Weights of a small image VAE: 9.58M parameters, decoder activation silu.
Rows from block 9 of the encoder of a small image VAE, named by matrix and row number. Rows with one number within an expert belong to one neuron, the router's apart. Each number is 200 + 20 x the weight over its row's rms, rounded and kept within 0 to 999. All counts start at 0.
Before each expert's rows are labels from the 100 images, of 14976, where the router gives the expert most weight on average: "responds to" is what is common among them; "place" is the part of the image that holds the peak. Only what is clearly more common there than usual is listed. The data: retinal OCT scans (Kermany 2017).
# router: router (encoder.blocks.9.mlp.router.weight, 16x160), inputs 80-159
# up: expert up (encoder.blocks.9.mlp.up, 16x320x160), inputs 80-159
# down: expert down (encoder.blocks.9.mlp.down, 16x160x320, transposed), outputs 80-159

# expert 11
responds to: finding: normal
place: top right; top left
router.11,195,235,187,187,193,172,168,223,192,192,220,216,185,213,171,185,186,213,177,194,198,174,166,210,172,197,201,181,222,225,212,202,203,221,203,188,221,198,201,201,169,183,183,232,202,203,203,213,198,181,227,168,221,174,203,197,211,233,246,206,183,246,186,215,175,231,198,225,186,164,218,221,211,180,189,224,172,173,190,242
up.0,200,200,200,200,242,173,200,200,200,200,169,276,200,200,200,200,162,200,167,200,200,200,200,200,200,200,224,200,200,200,200,200,164,200,260,200,222,227,200,233,200,200,136,200,200,200,200,270,231,200,177,200,200,158,200,200,200,200,247,200,200,200,200,200,200,160,200,200,236,200,200,243,200,200,200,200,173,200,164,200
down.0,200,168,200,200,200,200,200,200,200,200,200,147,200,200,268,200,200,200,232,200,200,200,200,200,200,200,200,200,200,200,200,200,200,200,200,221,200,158,200,200,200,200,200,164,200,200,200,157,200,200,255,200,200,200,172,200,200,171,200,200,184,156,229,200,200,200,200,227,200,200,200,200,180,200,161,200,200,242,200,200
up.1,200,200,261,200,143,200,200,200,200,200,200,200,200,176,155,200,212,200,200,200,200,200,200,200,200,141,200,164,200,200,221,200,258,200,200,200,200,200,200,200,200,200,200,200,243,237,200,200,190,217,200,200,183,200,200,200,200,200,178,200,200,200,200,200,200,214,200,185,200,159,231,135,170,200,200,200,200,200,200,200
down.1,200,200,242,200,200,200,200,165,200,200,200,200,200,157,214,182,219,200,200,200,200,200,248,200,188,210,200,200,200,200,200,254,217,160,200,200,200,279,220,200,200,252,200,200,200,200,200,200,200,200,200,236,200,200,227,200,200,287,200,200,210,200,152,200,200,184,200,200,200,200,200,200,200,244,200,200,200,200,200,200
up.2,200,219,228,249,200,217,200,248,250,200,200,200,220,200,221,200,229,200,200,242,200,200,137,200,239,200,200,200,200,181,200,200,200,200,200,200,200,200,200,200,200,210,200,200,251,200,200,165,221,200,200,200,200,180,216,200,200,200,182,200,200,161,182,200,189,214,200,224,200,233,200,144,200,200,200,200,200,200,200,186
down.2,200,157,200,200,200,200,200,221,200,200,200,229,200,200,166,200,172,200,200,200,221,172,200,200,200,200,200,200,153,200,200,146,225,233,179,214,200,163,200,200,200,200,200,240,160,200,159,200,200,200,200,200,200,200,200,200,212,200,200,200,215,200,200,200,200,200,225,200,286,177,200,200,200,200,170,175,200,231,200,200
up.3,200,200,200,200,200,200,200,200,200,200,170,200,200,200,200,200,200,200,200,200,153,200,228,159,200,200,200,200,200,254,173,228,164,200,200,200,217,200,200,200,200,200,200,174,200,200,200,200,200,200,200,200,200,238,200,200,200,200,200,170,183,227,200,200,226,200,200,200,164,200,200,163,200,200,200,200,219,200,200,200
down.3,176,200,153,200,200,200,200,200,200,200,200,200,217,200,242,225,214,200,200,200,200,200,227,200,221,200,200,200,200,200,200,170,200,249,200,200,154,200,200,200,200,200,200,162,200,200,200,181,200,224,170,168,211,200,200,200,200,200,200,200,180,174,200,200,183,168,200,225,200,200,200,200,200,200,200,200,200,200,254,200
up.4,200,200,200,200,200,200,200,200,200,200,200,200,200,200,200,200,200,200,200,200,200,200,200,151,200,200,200,245,200,200,200,200,146,200,200,200,200,200,200,200,200,200,200,200,240,200,200,127,200,200,242,200,200,200,200,200,200,150,200,200,200,200,200,200,200,200,200,200,200,265,200,200,200,166,200,200,200,200,200,200
down.4,200,218,167,200,200,171,200,200,200,200,200,200,200,200,223,200,200,200,200,200,200,200,169,200,200,200,200,222,200,200,163,200,200,200,200,200,200,122,200,200,200,200,200,165,164,178,200,200,235,200,200,154,227,200,160,200,170,136,200,200,232,200,200,200,200,200,200,200,200,200,233,200,200,200,200,200,200,200,200,200
up.5,200,200,200,200,183,200,200,164,200,200,200,200,200,200,200,200,200,200,200,200,200,200,135,200,200,200,200,225,251,200,219,200,200,200,173,200,200,200,200,200,155,200,200,200,200,238,200,200,246,274,176,200,240,200,228,200,200,145,200,240,219,132,238,200,200,200,200,200,200,252,200,200,200,200,200,200,200,200,200,200
down.5,200,200,266,200,231,200,200,200,153,200,200,200,200,200,150,174,200,200,200,200,200,182,200,200,200,200,200,200,171,200,200,200,200,167,200,200,240,200,200,211,200,200,200,231,200,200,200,252,170,200,200,200,239,200,200,200,200,200,200,200,200,229,200,200,200,200,200,175,276,200,200,200,255,200,200,200,153,200,147,200
up.6,223,200,200,200,200,261,200,223,168,200,200,153,200,178,167,200,259,179,200,200,200,200,200,223,163,233,200,220,200,248,200,200,242,200,200,244,242,200,200,200,185,200,229,166,200,176,200,200,135,200,200,200,200,263,200,168,200,200,200,186,167,225,200,249,200,200,200,200,200,200,237,154,200,200,221,200,200,168,200,200
down.6,200,141,200,144,200,200,164,200,200,200,165,200,200,200,234,200,200,200,200,200,200,200,200,200,200,200,200,200,200,200,200,200,200,200,200,225,133,200,169,200,200,153,200,161,200,243,200,157,200,200,177,200,200,200,200,200,200,200,200,200,200,200,200,159,200,200,200,200,200,200,149,228,153,200,237,164,200,200,235,164
up.7,200,200,200,145,200,200,200,200,200,200,200,200,200,165,200,137,200,200,200,200,200,200,200,200,142,200,200,200,200,148,200,200,200,200,149,200,200,200,200,200,118,200,200,200,200,200,200,200,232,200,200,133,200,139,200,200,200,200,200,200,200,200,200,200,200,200,200,200,200,200,200,122,200,200,200,200,200,200,233,200
down.7,200,200,242,216,258,200,200,200,200,200,225,200,200,182,133,200,200,200,200,200,200,200,168,200,200,200,200,200,200,200,200,200,200,164,200,200,266,200,200,200,187,200,200,270,200,200,200,251,200,200,200,200,200,200,200,200,200,258,215,200,200,200,146,200,200,200,200,165,200,200,200,200,200,200,200,200,200,200,163,200
up.8,182,200,238,200,200,200,222,200,200,153,200,200,200,200,200,200,200,171,200,236,200,200,164,232,228,204,200,200,173,200,255,216,259,200,200,200,200,200,200,171,200,256,200,200,255,200,200,233,168,200,200,200,200,200,200,167,241,200,176,234,200,146,200,200,177,200,200,200,200,200,200,200,171,216,200,200,200,173,135,200
down.8,200,160,239,147,200,222,200,144,200,200,157,200,200,200,219,200,200,200,200,200,171,200,243,200,200,200,225,200,200,200,200,200,200,200,180,200,200,258,200,200,200,200,200,200,200,228,200,163,200,200,200,257,151,200,200,200,238,243,200,200,200,200,200,200,200,200,200,200,235,156,200,200,200,200,164,153,175,228,200,200
up.9,200,200,200,200,200,144,200,200,200,200,200,200,200,200,200,200,145,200,200,200,243,200,200,200,200,200,200,184,179,200,162,200,200,182,200,200,200,173,200,216,172,133,200,241,200,200,200,200,200,153,200,175,200,200,200,232,178,200,245,200,162,200,200,213,200,200,173,225,200,190,200,277,200,200,200,200,200,215,200,200
down.9,200,200,137,200,200,200,200,200,212,200,200,200,200,229,200,200,186,200,200,200,200,200,164,200,200,180,200,200,270,191,172,197,172,200,200,200,200,153,189,156,200,172,176,200,200,187,200,155,200,200,200,162,200,200,200,200,200,133,200,200,200,200,234,200,200,217,200,200,200,200,200,215,200,200,176,200,200,200,200,200
up.10,200,200,200,200,200,243,200,251,200,200,225,200,215,200,200,187,215,200,200,219,200,237,174,231,237,200,200,221,235,178,200,200,200,200,217,200,200,200,230,200,228,200,200,200,200,140,200,178,218,164,200,200,200,200,223,178,200,171,139,200,200,166,200,170,200,200,200,200,200,200,200,243,200,200,203,211,200,200,200,149
down.10,200,200,172,200,164,200,169,213,243,171,165,200,200,213,200,200,158,200,200,200,200,200,200,200,200,150,200,200,232,200,200,169,229,224,200,200,181,188,173,149,186,200,166,200,161,200,200,177,200,174,200,200,200,200,200,221,225,176,200,225,200,200,200,174,200,200,172,226,184,181,200,200,156,200,177,176,208,214,200,200
up.11,200,231,229,200,253,200,200,200,178,200,200,200,200,200,200,200,200,176,200,200,200,200,200,240,154,200,200,200,200,200,200,173,200,200,252,249,200,200,200,200,200,200,200,200,200,171,179,225,200,154,164,178,200,200,200,200,200,200,250,200,167,245,200,229,200,200,171,200,200,139,200,200,200,200,200,200,200,200,115,241
down.11,172,149,153,200,200,200,200,200,200,200,200,200,200,200,200,200,200,200,200,200,176,200,200,200,200,200,257,241,200,200,200,160,200,200,163,200,200,167,200,200,200,200,148,200,219,230,200,200,200,200,200,231,200,200,200,200,200,168,200,200,200,163,200,200,200,200,200,200,200,200,200,200,158,200,243,163,200,200,200,200
up.12,200,168,183,175,200,200,200,142,200,183,169,200,221,190,200,200,200,200,196,200,183,200,200,200,200,200,210,200,200,200,200,206,175,180,200,150,200,200,200,200,200,229,193,200,230,200,211,200,200,238,200,236,178,200,200,200,200,175,190,200,200,200,200,156,168,226,200,200,200,235,200,200,177,232,200,200,202,179,200,173
down.12,169,189,228,216,200,200,200,200,200,200,200,200,200,200,147,140,173,200,200,200,200,200,200,200,200,200,200,200,200,200,200,200,200,200,200,200,200,283,200,200,200,200,200,281,200,200,200,200,266,200,200,200,130,164,200,200,200,247,200,200,214,200,172,200,200,200,200,151,200,200,200,200,200,200,200,200,151,200,200,200

# expert 5
responds to: finding: diabetic macular edema
place: bottom right
router.5,228,190,216,205,206,205,240,237,215,221,244,187,184,193,192,212,191,175,207,216,215,196,192,182,181,223,220,206,218,155,175,181,185,213,164,222,230,193,192,195,218,199,219,177,220,196,220,222,226,168,175,231,176,237,178,216,192,212,184,211,204,205,212,182,233,172,190,167,186,231,192,203,225,191,170,209,181,186,216,174
up.0,200,200,200,244,200,200,182,200,177,200,200,200,183,200,200,200,262,184,200,200,200,200,143,215,227,200,170,200,200,228,200,184,200,200,200,200,138,200,200,149,200,200,200,203,243,200,200,148,200,200,213,200,243,200,200,200,200,200,200,200,200,200,200,200,212,200,200,200,200,200,222,200,200,200,200,200,211,218,230,234
down.0,200,187,200,200,180,200,200,200,117,175,200,171,200,200,228,200,233,200,200,200,200,200,195,246,200,231,200,200,200,206,234,200,200,200,200,200,200,200,159,200,200,200,200,200,200,215,200,200,200,212,200,200,227,223,200,200,200,237,200,219,200,183,200,200,200,193,200,200,253,200,200,200,200,200,200,200,200,200,200,166
up.1,200,200,164,200,200,200,200,243,176,200,200,200,183,200,200,200,200,200,228,135,200,209,157,200,200,200,151,200,200,200,200,200,200,200,200,200,200,163,181,116,200,200,200,184,200,200,200,152,200,200,200,200,200,200,200,200,200,200,200,200,178,200,200,200,200,200,200,145,200,200,241,200,200,200,200,200,262,200,200,200
down.1,200,200,223,200,200,200,200,200,142,181,230,200,200,200,200,200,246,200,200,200,200,200,200,200,212,238,200,200,200,200,200,200,200,203,200,200,179,200,236,200,183,200,200,182,205,216,200,200,200,208,200,200,200,179,200,183,200,258,200,200,200,200,200,200,200,200,229,160,261,228,200,200,200,200,254,200,200,200,220,200
up.2,166,228,200,173,200,200,200,200,256,200,175,221,184,225,200,174,200,225,200,200,200,219,200,200,200,173,200,171,200,237,159,227,200,170,229,177,200,229,200,200,200,200,200,200,200,200,200,200,200,179,200,187,170,173,229,200,179,200,200,233,200,200,175,177,181,163,174,200,142,200,200,200,200,200,229,200,200,183,200,200
down.2,200,200,200,230,172,200,200,200,200,200,237,157,200,200,200,237,200,200,200,200,200,200,200,200,229,246,200,200,200,200,200,200,200,200,200,227,156,154,200,200,200,200,200,151,217,200,200,222,172,240,200,242,200,200,200,150,200,233,200,170,166,200,200,174,200,144,200,200,200,200,200,177,200,200,200,171,200,200,200,200
up.3,200,200,200,200,134,200,200,152,200,168,191,200,232,200,160,200,161,200,200,200,200,200,180,200,200,200,200,200,200,200,200,200,200,200,200,200,200,200,200,200,200,200,200,161,200,171,200,200,200,200,200,200,181,200,224,200,147,200,200,200,151,203,200,150,200,200,171,267,200,200,200,188,200,232,200,200,200,200,200,200
down.3,200,166,229,200,200,200,200,177,200,167,200,235,200,200,200,200,200,200,200,161,200,200,200,200,200,200,200,200,164,200,200,200,229,200,200,200,200,200,200,149,225,241,200,200,200,200,200,200,200,200,200,296,200,200,200,200,200,200,200,200,200,200,200,161,200,200,200,200,200,200,200,200,138,200,200,200,200,223,153,163
up.4,160,200,200,174,200,200,200,200,200,200,200,200,157,200,200,200,200,161,200,200,200,200,200,200,173,200,200,200,200,200,246,200,200,200,200,200,200,200,200,166,200,200,174,200,230,175,178,200,200,160,200,200,200,200,200,200,200,200,200,229,178,200,200,158,200,200,167,200,200,200,200,200,200,238,200,200,200,200,155,200
down.4,200,200,200,200,200,200,219,158,200,158,164,200,200,200,200,200,200,200,200,200,200,200,200,200,200,200,230,200,208,200,200,200,200,173,200,200,200,200,200,228,232,235,200,200,252,200,200,200,200,180,172,200,200,200,200,200,200,200,200,164,178,200,200,200,200,200,200,200,200,130,200,200,200,200,200,200,200,200,181,169
up.5,200,226,200,200,200,229,213,230,200,200,164,244,241,200,200,200,200,200,200,200,200,200,200,200,200,200,200,200,200,200,200,200,200,185,232,200,239,200,200,240,200,200,170,200,200,200,228,200,200,176,153,200,200,259,200,200,200,200,147,200,200,200,170,200,200,200,200,200,200,200,200,200,200,200,240,200,200,204,200,200
down.5,219,200,170,226,200,193,200,228,200,247,200,200,200,200,200,200,200,223,200,200,212,200,200,200,200,215,152,200,200,197,173,164,200,200,167,178,200,171,200,200,180,200,200,195,177,200,173,200,200,200,208,167,200,200,178,200,200,200,200,200,227,200,200,222,200,205,200,200,200,240,200,200,200,200,200,200,227,193,246,224
up.6,200,200,180,200,164,200,200,200,220,200,200,232,200,200,200,178,180,200,200,174,217,200,200,200,151,176,241,200,195,200,178,200,200,200,200,177,200,200,200,200,161,200,156,200,200,200,200,136,200,200,161,187,200,157,200,200,200,237,216,247,200,200,209,211,200,200,186,245,200,200,200,168,200,200,200,200,200,200,160,200
down.6,200,183,200,200,200,171,157,200,221,200,200,226,174,232,200,200,200,243,200,208,248,181,200,200,200,182,200,200,173,200,179,200,179,200,200,200,200,200,200,237,173,200,200,249,200,200,164,243,228,200,240,165,200,200,207,200,166,164,200,200,230,237,200,233,176,227,200,200,200,200,166,200,232,161,169,200,186,200,222,200
up.7,200,200,200,150,200,200,200,200,242,200,174,200,173,200,200,200,200,200,200,159,200,200,155,200,200,200,200,200,200,200,200,238,167,157,200,200,200,200,200,237,200,224,200,246,200,200,200,200,200,200,200,229,146,200,226,242,200,200,200,241,200,222,200,166,200,200,200,242,200,200,157,200,200,238,200,218,154,118,200,200
down.7,200,215,251,200,200,200,200,200,183,200,200,200,200,200,200,200,216,222,200,218,200,200,200,168,200,200,147,200,200,200,219,200,200,200,200,200,234,200,200,260,200,200,217,236,200,200,200,200,200,200,200,200,200,200,178,200,200,200,191,200,200,200,200,247,244,200,200,200,200,200,238,200,200,200,161,200,226,282,228,231
up.8,200,200,153,200,233,200,200,200,229,200,147,200,169,200,200,160,264,200,200,200,200,200,200,200,200,200,200,200,200,200,200,200,200,200,200,239,200,200,200,200,200,264,200,200,200,200,200,160,200,200,200,188,200,200,200,200,200,200,200,200,200,200,200,200,200,200,228,200,147,200,237,200,200,200,242,200,200,200,200,200
down.8,200,200,229,200,159,200,200,200,189,156,161,200,213,200,247,200,200,200,200,200,200,200,200,200,200,240,200,200,200,200,233,177,234,226,200,200,200,200,200,200,229,200,200,158,200,200,225,185,169,200,200,200,225,200,200,171,200,200,200,200,176,170,200,171,200,166,200,200,240,152,200,200,151,200,200,200,200,170,200,170
up.9,200,200,221,200,200,200,200,200,200,200,200,200,207,200,200,200,200,200,168,200,114,231,200,237,200,163,200,200,243,200,200,252,200,198,200,200,240,200,200,232,200,200,200,200,200,184,176,220,200,186,159,234,174,237,200,200,200,200,200,200,200,200,200,200,200,200,200,183,151,200,200,200,200,200,200,200,150,200,200,200
down.9,200,170,168,200,183,200,200,190,200,231,200,170,200,185,200,178,136,200,213,200,200,200,200,174,200,200,159,179,200,200,174,180,170,178,160,164,200,200,200,200,181,200,200,228,179,200,200,226,220,200,219,200,200,200,200,233,200,200,200,200,225,200,200,200,200,229,200,200,200,224,197,200,228,200,185,200,200,217,212,222
up.10,200,200,200,200,200,228,244,200,200,220,200,200,200,200,200,200,200,230,200,200,200,200,200,200,200,235,240,200,200,110,200,200,200,200,188,200,200,200,200,227,200,200,220,256,135,200,200,200,200,200,200,200,200,200,200,167,200,200,200,164,200,200,200,200,200,212,200,200,241,200,125,263,234,200,200,200,200,200,200,200
down.10,200,200,200,200,200,200,191,200,127,200,200,172,245,139,200,200,200,145,200,200,200,200,200,200,200,200,147,200,204,200,200,163,200,200,200,200,200,200,164,200,200,200,200,105,113,228,200,200,200,200,200,200,229,200,200,200,200,200,200,243,200,200,200,200,200,200,200,200,200,200,200,200,200,200,200,200,200,230,200,200
up.11,200,262,200,200,200,200,232,200,200,200,157,200,200,200,200,200,200,200,200,200,200,200,200,200,200,200,200,247,200,200,200,200,200,200,200,221,200,200,200,200,223,200,200,200,200,200,200,200,200,165,200,240,188,200,200,200,200,200,272,200,200,200,200,150,200,120,200,200,200,183,151,200,232,200,200,200,200,200,200,200
down.11,200,200,200,200,200,200,200,200,200,200,233,200,200,140,200,200,138,200,171,200,200,200,248,169,200,200,200,200,122,200,200,200,200,163,200,200,200,200,172,200,200,227,200,200,200,200,200,200,200,200,200,200,200,200,200,200,200,205,200,200,200,200,200,200,200,200,171,145,200,200,200,200,200,200,200,200,200,264,200,200
up.12,158,200,200,200,200,200,200,176,200,200,200,200,200,238,200,200,182,200,200,200,200,200,221,200,171,179,184,200,200,225,200,200,200,177,231,200,200,200,162,222,165,200,165,172,244,189,234,200,200,200,177,200,200,218,225,200,184,200,200,237,200,179,175,200,172,165,153,200,168,174,213,149,200,219,200,200,200,180,200,200
down.12,200,200,180,200,177,172,200,180,200,242,244,171,177,200,164,175,200,237,200,193,227,200,187,200,200,180,200,174,200,200,173,200,174,162,156,149,200,200,218,190,200,200,200,200,200,200,200,237,200,232,200,173,200,184,200,211,200,200,220,200,200,200,200,227,200,212,200,150,200,241,200,200,239,200,200,200,182,206,242,233

# expert 1
responds to: finding: diabetic macular edema
place: bottom left; top left
router.1,201,213,223,198,190,212,174,190,225,202,218,171,224,201,208,223,210,224,188,180,171,216,224,204,175,174,194,207,200,229,184,232,209,184,218,208,196,183,196,171,188,230,228,202,198,216,188,207,202,236,204,178,207,155,195,207,201,236,201,197,234,228,205,204,175,217,228,202,219,190,193,193,214,199,159,187,185,227,214,190
up.0,167,200,235,200,200,239,200,200,240,200,200,200,200,155,153,200,137,200,200,246,200,200,200,231,163,200,200,200,232,200,164,200,252,200,200,200,254,200,200,200,200,200,200,233,200,200,200,200,163,200,200,200,200,200,200,200,200,200,200,200,200,200,200,200,165,168,200,200,166,200,200,172,200,200,200,200,200,200,200,200
down.0,200,200,200,200,225,200,200,239,256,200,200,176,151,200,200,200,200,200,238,200,230,200,200,200,200,151,200,200,222,200,200,200,200,200,200,200,200,200,200,200,200,200,147,200,200,180,166,200,200,200,200,189,235,200,200,200,200,122,200,200,200,200,200,200,200,200,172,200,150,200,241,200,200,200,200,221,244,200,200,200
up.1,200,200,216,187,215,220,246,227,200,200,200,200,175,238,185,183,204,200,209,200,200,240,163,240,186,182,232,165,200,219,212,180,218,200,231,216,249,200,164,200,200,200,200,200,200,176,200,200,200,161,200,200,200,216,237,200,200,223,180,200,159,229,171,167,191,167,200,225,200,171,211,200,199,215,200,240,185,200,159,200
down.1,177,156,236,200,170,200,200,154,175,151,178,200,200,200,174,200,200,213,200,200,220,200,200,200,200,200,200,187,155,256,200,231,200,200,200,200,200,200,175,200,200,200,200,200,237,200,200,200,200,200,200,213,200,200,200,200,200,200,200,200,200,183,227,200,200,130,200,200,200,200,200,200,200,200,200,164,200,156,188,200
up.2,200,234,200,241,200,200,200,200,200,200,200,200,170,200,200,200,200,200,237,212,200,200,150,200,200,200,200,166,200,200,200,200,200,200,200,200,250,200,200,200,170,147,200,200,200,179,200,200,200,165,200,200,200,200,238,200,200,200,154,200,200,200,200,200,200,200,200,200,200,242,200,200,200,200,200,200,200,200,200,200
down.2,200,200,200,238,200,200,200,243,263,200,200,200,200,247,200,200,200,200,200,200,200,200,163,200,200,158,148,200,256,200,200,200,200,200,231,200,200,200,200,183,200,200,200,166,169,161,153,200,200,200,200,165,200,200,200,200,200,132,200,200,200,200,200,173,200,200,200,200,200,200,200,200,200,153,200,243,200,200,174,200
up.3,200,200,200,200,184,200,224,200,200,176,200,200,200,200,200,162,200,200,200,187,200,200,200,215,200,200,234,200,200,223,179,227,200,187,239,200,213,223,157,200,181,181,171,200,226,200,233,181,200,200,200,164,181,200,233,222,200,200,224,215,157,200,200,200,157,175,165,200,200,200,200,154,167,200,227,200,200,182,200,222
down.3,200,200,166,257,200,200,209,206,270,200,200,200,174,200,161,200,200,200,200,200,200,200,200,172,200,170,200,200,221,231,172,200,200,200,200,200,210,200,200,183,200,200,138,200,200,200,200,200,200,200,200,178,200,200,200,200,200,200,200,200,163,200,200,200,206,200,200,200,139,200,247,200,200,200,168,214,200,200,200,200
up.4,162,200,227,200,235,241,200,200,200,216,248,149,230,200,200,200,218,200,168,238,215,200,200,214,200,185,217,200,200,200,200,200,200,200,265,200,216,230,200,239,200,199,200,200,216,200,247,200,200,200,200,199,200,177,241,200,211,217,237,200,200,232,200,170,185,171,164,200,179,179,186,180,200,158,219,200,200,200,200,200
down.4,186,225,170,225,200,226,200,200,200,200,200,231,190,200,230,230,226,200,200,200,200,200,227,200,200,228,161,200,237,200,216,193,188,235,200,200,192,200,200,203,220,200,200,165,173,200,200,172,139,218,171,175,200,200,200,200,200,242,226,200,160,200,200,200,200,136,200,200,200,200,200,200,200,200,200,200,248,200,238,200
up.5,200,200,200,200,200,158,200,200,200,200,200,200,200,200,200,200,200,200,200,253,170,200,200,200,200,200,200,200,200,200,200,200,241,200,200,200,200,147,200,136,200,141,200,116,200,179,200,200,133,250,200,200,200,200,200,200,200,200,102,200,200,200,200,270,200,200,216,200,200,200,200,226,200,219,200,200,200,200,200,203
down.5,200,196,254,200,200,200,200,185,200,200,200,218,229,200,181,200,200,200,200,200,200,200,200,200,200,231,220,200,170,200,200,217,200,200,200,200,200,200,240,235,200,200,243,220,209,208,207,200,200,200,200,243,200,217,200,200,200,229,200,177,243,200,200,200,200,229,200,200,252,200,200,200,200,249,225,182,175,241,200,200
up.6,200,200,225,200,222,200,200,200,200,200,200,200,200,199,200,200,200,233,157,234,162,209,200,200,213,159,200,200,200,200,200,246,200,200,200,214,200,239,200,200,200,225,200,200,147,200,172,200,169,200,225,200,200,200,200,200,205,200,154,200,233,221,200,200,200,251,200,175,200,200,267,200,218,200,200,200,200,249,200,166
down.6,200,200,200,167,169,200,200,200,200,200,168,200,200,200,222,200,200,200,200,176,200,183,247,200,200,238,200,200,200,200,236,200,200,270,200,200,200,200,246,222,200,200,200,216,200,200,200,168,200,200,158,230,200,200,230,200,200,256,223,200,169,183,200,200,200,200,200,200,238,200,176,200,200,225,222,200,200,200,222,200
up.7,110,200,274,200,200,200,200,200,200,152,200,200,200,200,235,200,200,200,200,200,200,200,200,176,200,200,200,126,200,200,200,200,200,200,200,200,200,200,200,200,200,137,200,200,200,238,200,200,200,200,200,200,200,200,256,200,200,200,200,200,200,200,137,200,200,200,155,200,200,200,173,200,167,200,200,200,200,200,200,214
down.7,200,200,200,262,200,200,200,200,264,200,200,200,186,200,200,185,200,200,200,200,200,200,200,200,200,200,200,200,236,200,200,200,200,200,200,174,221,200,200,200,200,235,149,232,200,181,200,200,200,216,200,200,200,200,200,221,200,200,200,200,200,200,200,200,200,200,200,200,114,200,251,200,200,200,200,242,200,200,200,200
up.8,200,200,200,200,200,200,200,200,200,200,200,200,200,216,200,182,143,200,200,200,200,200,200,282,165,200,200,200,200,200,200,200,200,200,200,200,200,200,200,200,200,200,200,254,200,200,200,200,200,200,200,200,200,200,200,200,200,200,200,200,200,200,200,200,200,256,200,264,200,200,134,200,200,290,200,200,200,200,200,200
down.8,200,150,278,200,200,200,200,200,158,200,200,200,200,200,200,200,200,200,200,200,200,200,200,200,200,241,215,200,116,200,200,200,200,200,200,248,200,169,200,200,200,200,200,200,200,236,237,200,200,200,200,200,200,200,200,200,200,240,236,200,200,200,200,169,200,145,200,257,200,156,200,200,200,225,200,200,243,221,152,200
up.9,236,215,200,200,240,236,200,245,215,200,225,200,176,200,175,200,196,204,200,200,200,220,177,196,200,200,200,200,200,200,200,200,200,175,200,200,200,200,231,247,200,200,194,200,160,153,172,200,180,200,200,200,200,200,200,200,200,139,200,200,200,200,174,200,200,200,200,169,200,200,200,194,236,181,200,200,190,177,200,215
down.9,200,200,200,221,200,200,200,249,200,200,229,200,200,241,193,200,190,200,200,200,200,200,200,200,200,200,151,200,236,193,178,200,200,200,200,200,222,200,200,200,200,200,200,200,178,177,134,200,200,191,200,159,200,200,200,200,200,138,192,166,253,200,200,219,200,223,174,200,158,200,231,200,228,200,168,200,200,200,194,200
up.10,200,200,200,200,160,200,200,200,200,223,227,200,200,200,200,200,200,200,160,200,200,271,260,200,200,200,200,200,200,200,200,200,200,200,200,200,200,200,200,200,200,200,200,200,146,200,200,228,200,200,200,200,200,200,200,200,200,200,126,200,200,188,200,242,200,245,200,146,200,200,206,200,200,200,177,200,200,200,200,200
down.10,200,200,255,200,200,200,200,200,200,200,188,200,200,200,200,200,200,200,200,200,200,200,200,200,200,200,248,175,155,200,233,200,188,209,200,200,229,200,200,212,200,200,248,200,200,200,200,200,200,200,200,248,200,200,227,200,173,269,200,200,200,166,200,200,200,200,200,200,284,200,156,200,200,200,226,162,200,223,200,200
up.11,200,200,200,262,200,200,200,200,200,200,200,200,134,249,200,200,200,200,200,200,200,200,200,200,200,200,200,200,200,200,200,200,200,200,219,200,240,200,200,200,176,216,200,190,200,200,200,200,196,200,200,200,200,200,200,200,200,200,200,200,200,243,200,222,200,200,178,200,200,200,200,200,200,147,200,200,210,200,146,259
down.11,200,200,200,200,200,200,200,200,200,200,200,200,200,241,246,200,200,200,200,200,191,200,200,200,200,239,200,200,200,200,200,200,200,200,252,225,125,200,200,200,200,152,200,173,200,200,200,168,200,227,177,200,233,200,200,179,200,200,234,200,200,164,200,200,200,152,200,200,200,180,200,180,170,200,200,233,200,200,223,200
up.12,200,232,200,200,200,238,200,200,249,200,150,200,200,267,200,200,200,200,200,200,200,200,200,200,200,200,200,200,200,200,200,200,200,200,200,126,200,200,200,200,200,200,200,266,200,155,200,200,200,200,200,200,200,200,146,200,200,200,200,200,200,200,200,200,200,200,200,200,200,200,200,200,200,146,200,151,200,256,200,268
down.12,200,200,200,200,200,200,200,200,200,200,220,200,200,200,200,200,200,200,200,200,200,200,200,200,200,200,164,200,200,200,200,200,200,200,200,200,147,200,200,200,222,200,200,200,200,200,200,200,200,200,200,200,272,230,200,200,200,200,200,168,152,200,200,200,200,200,200,227,200,200,200,200,200,200,200,157,200,200,200,200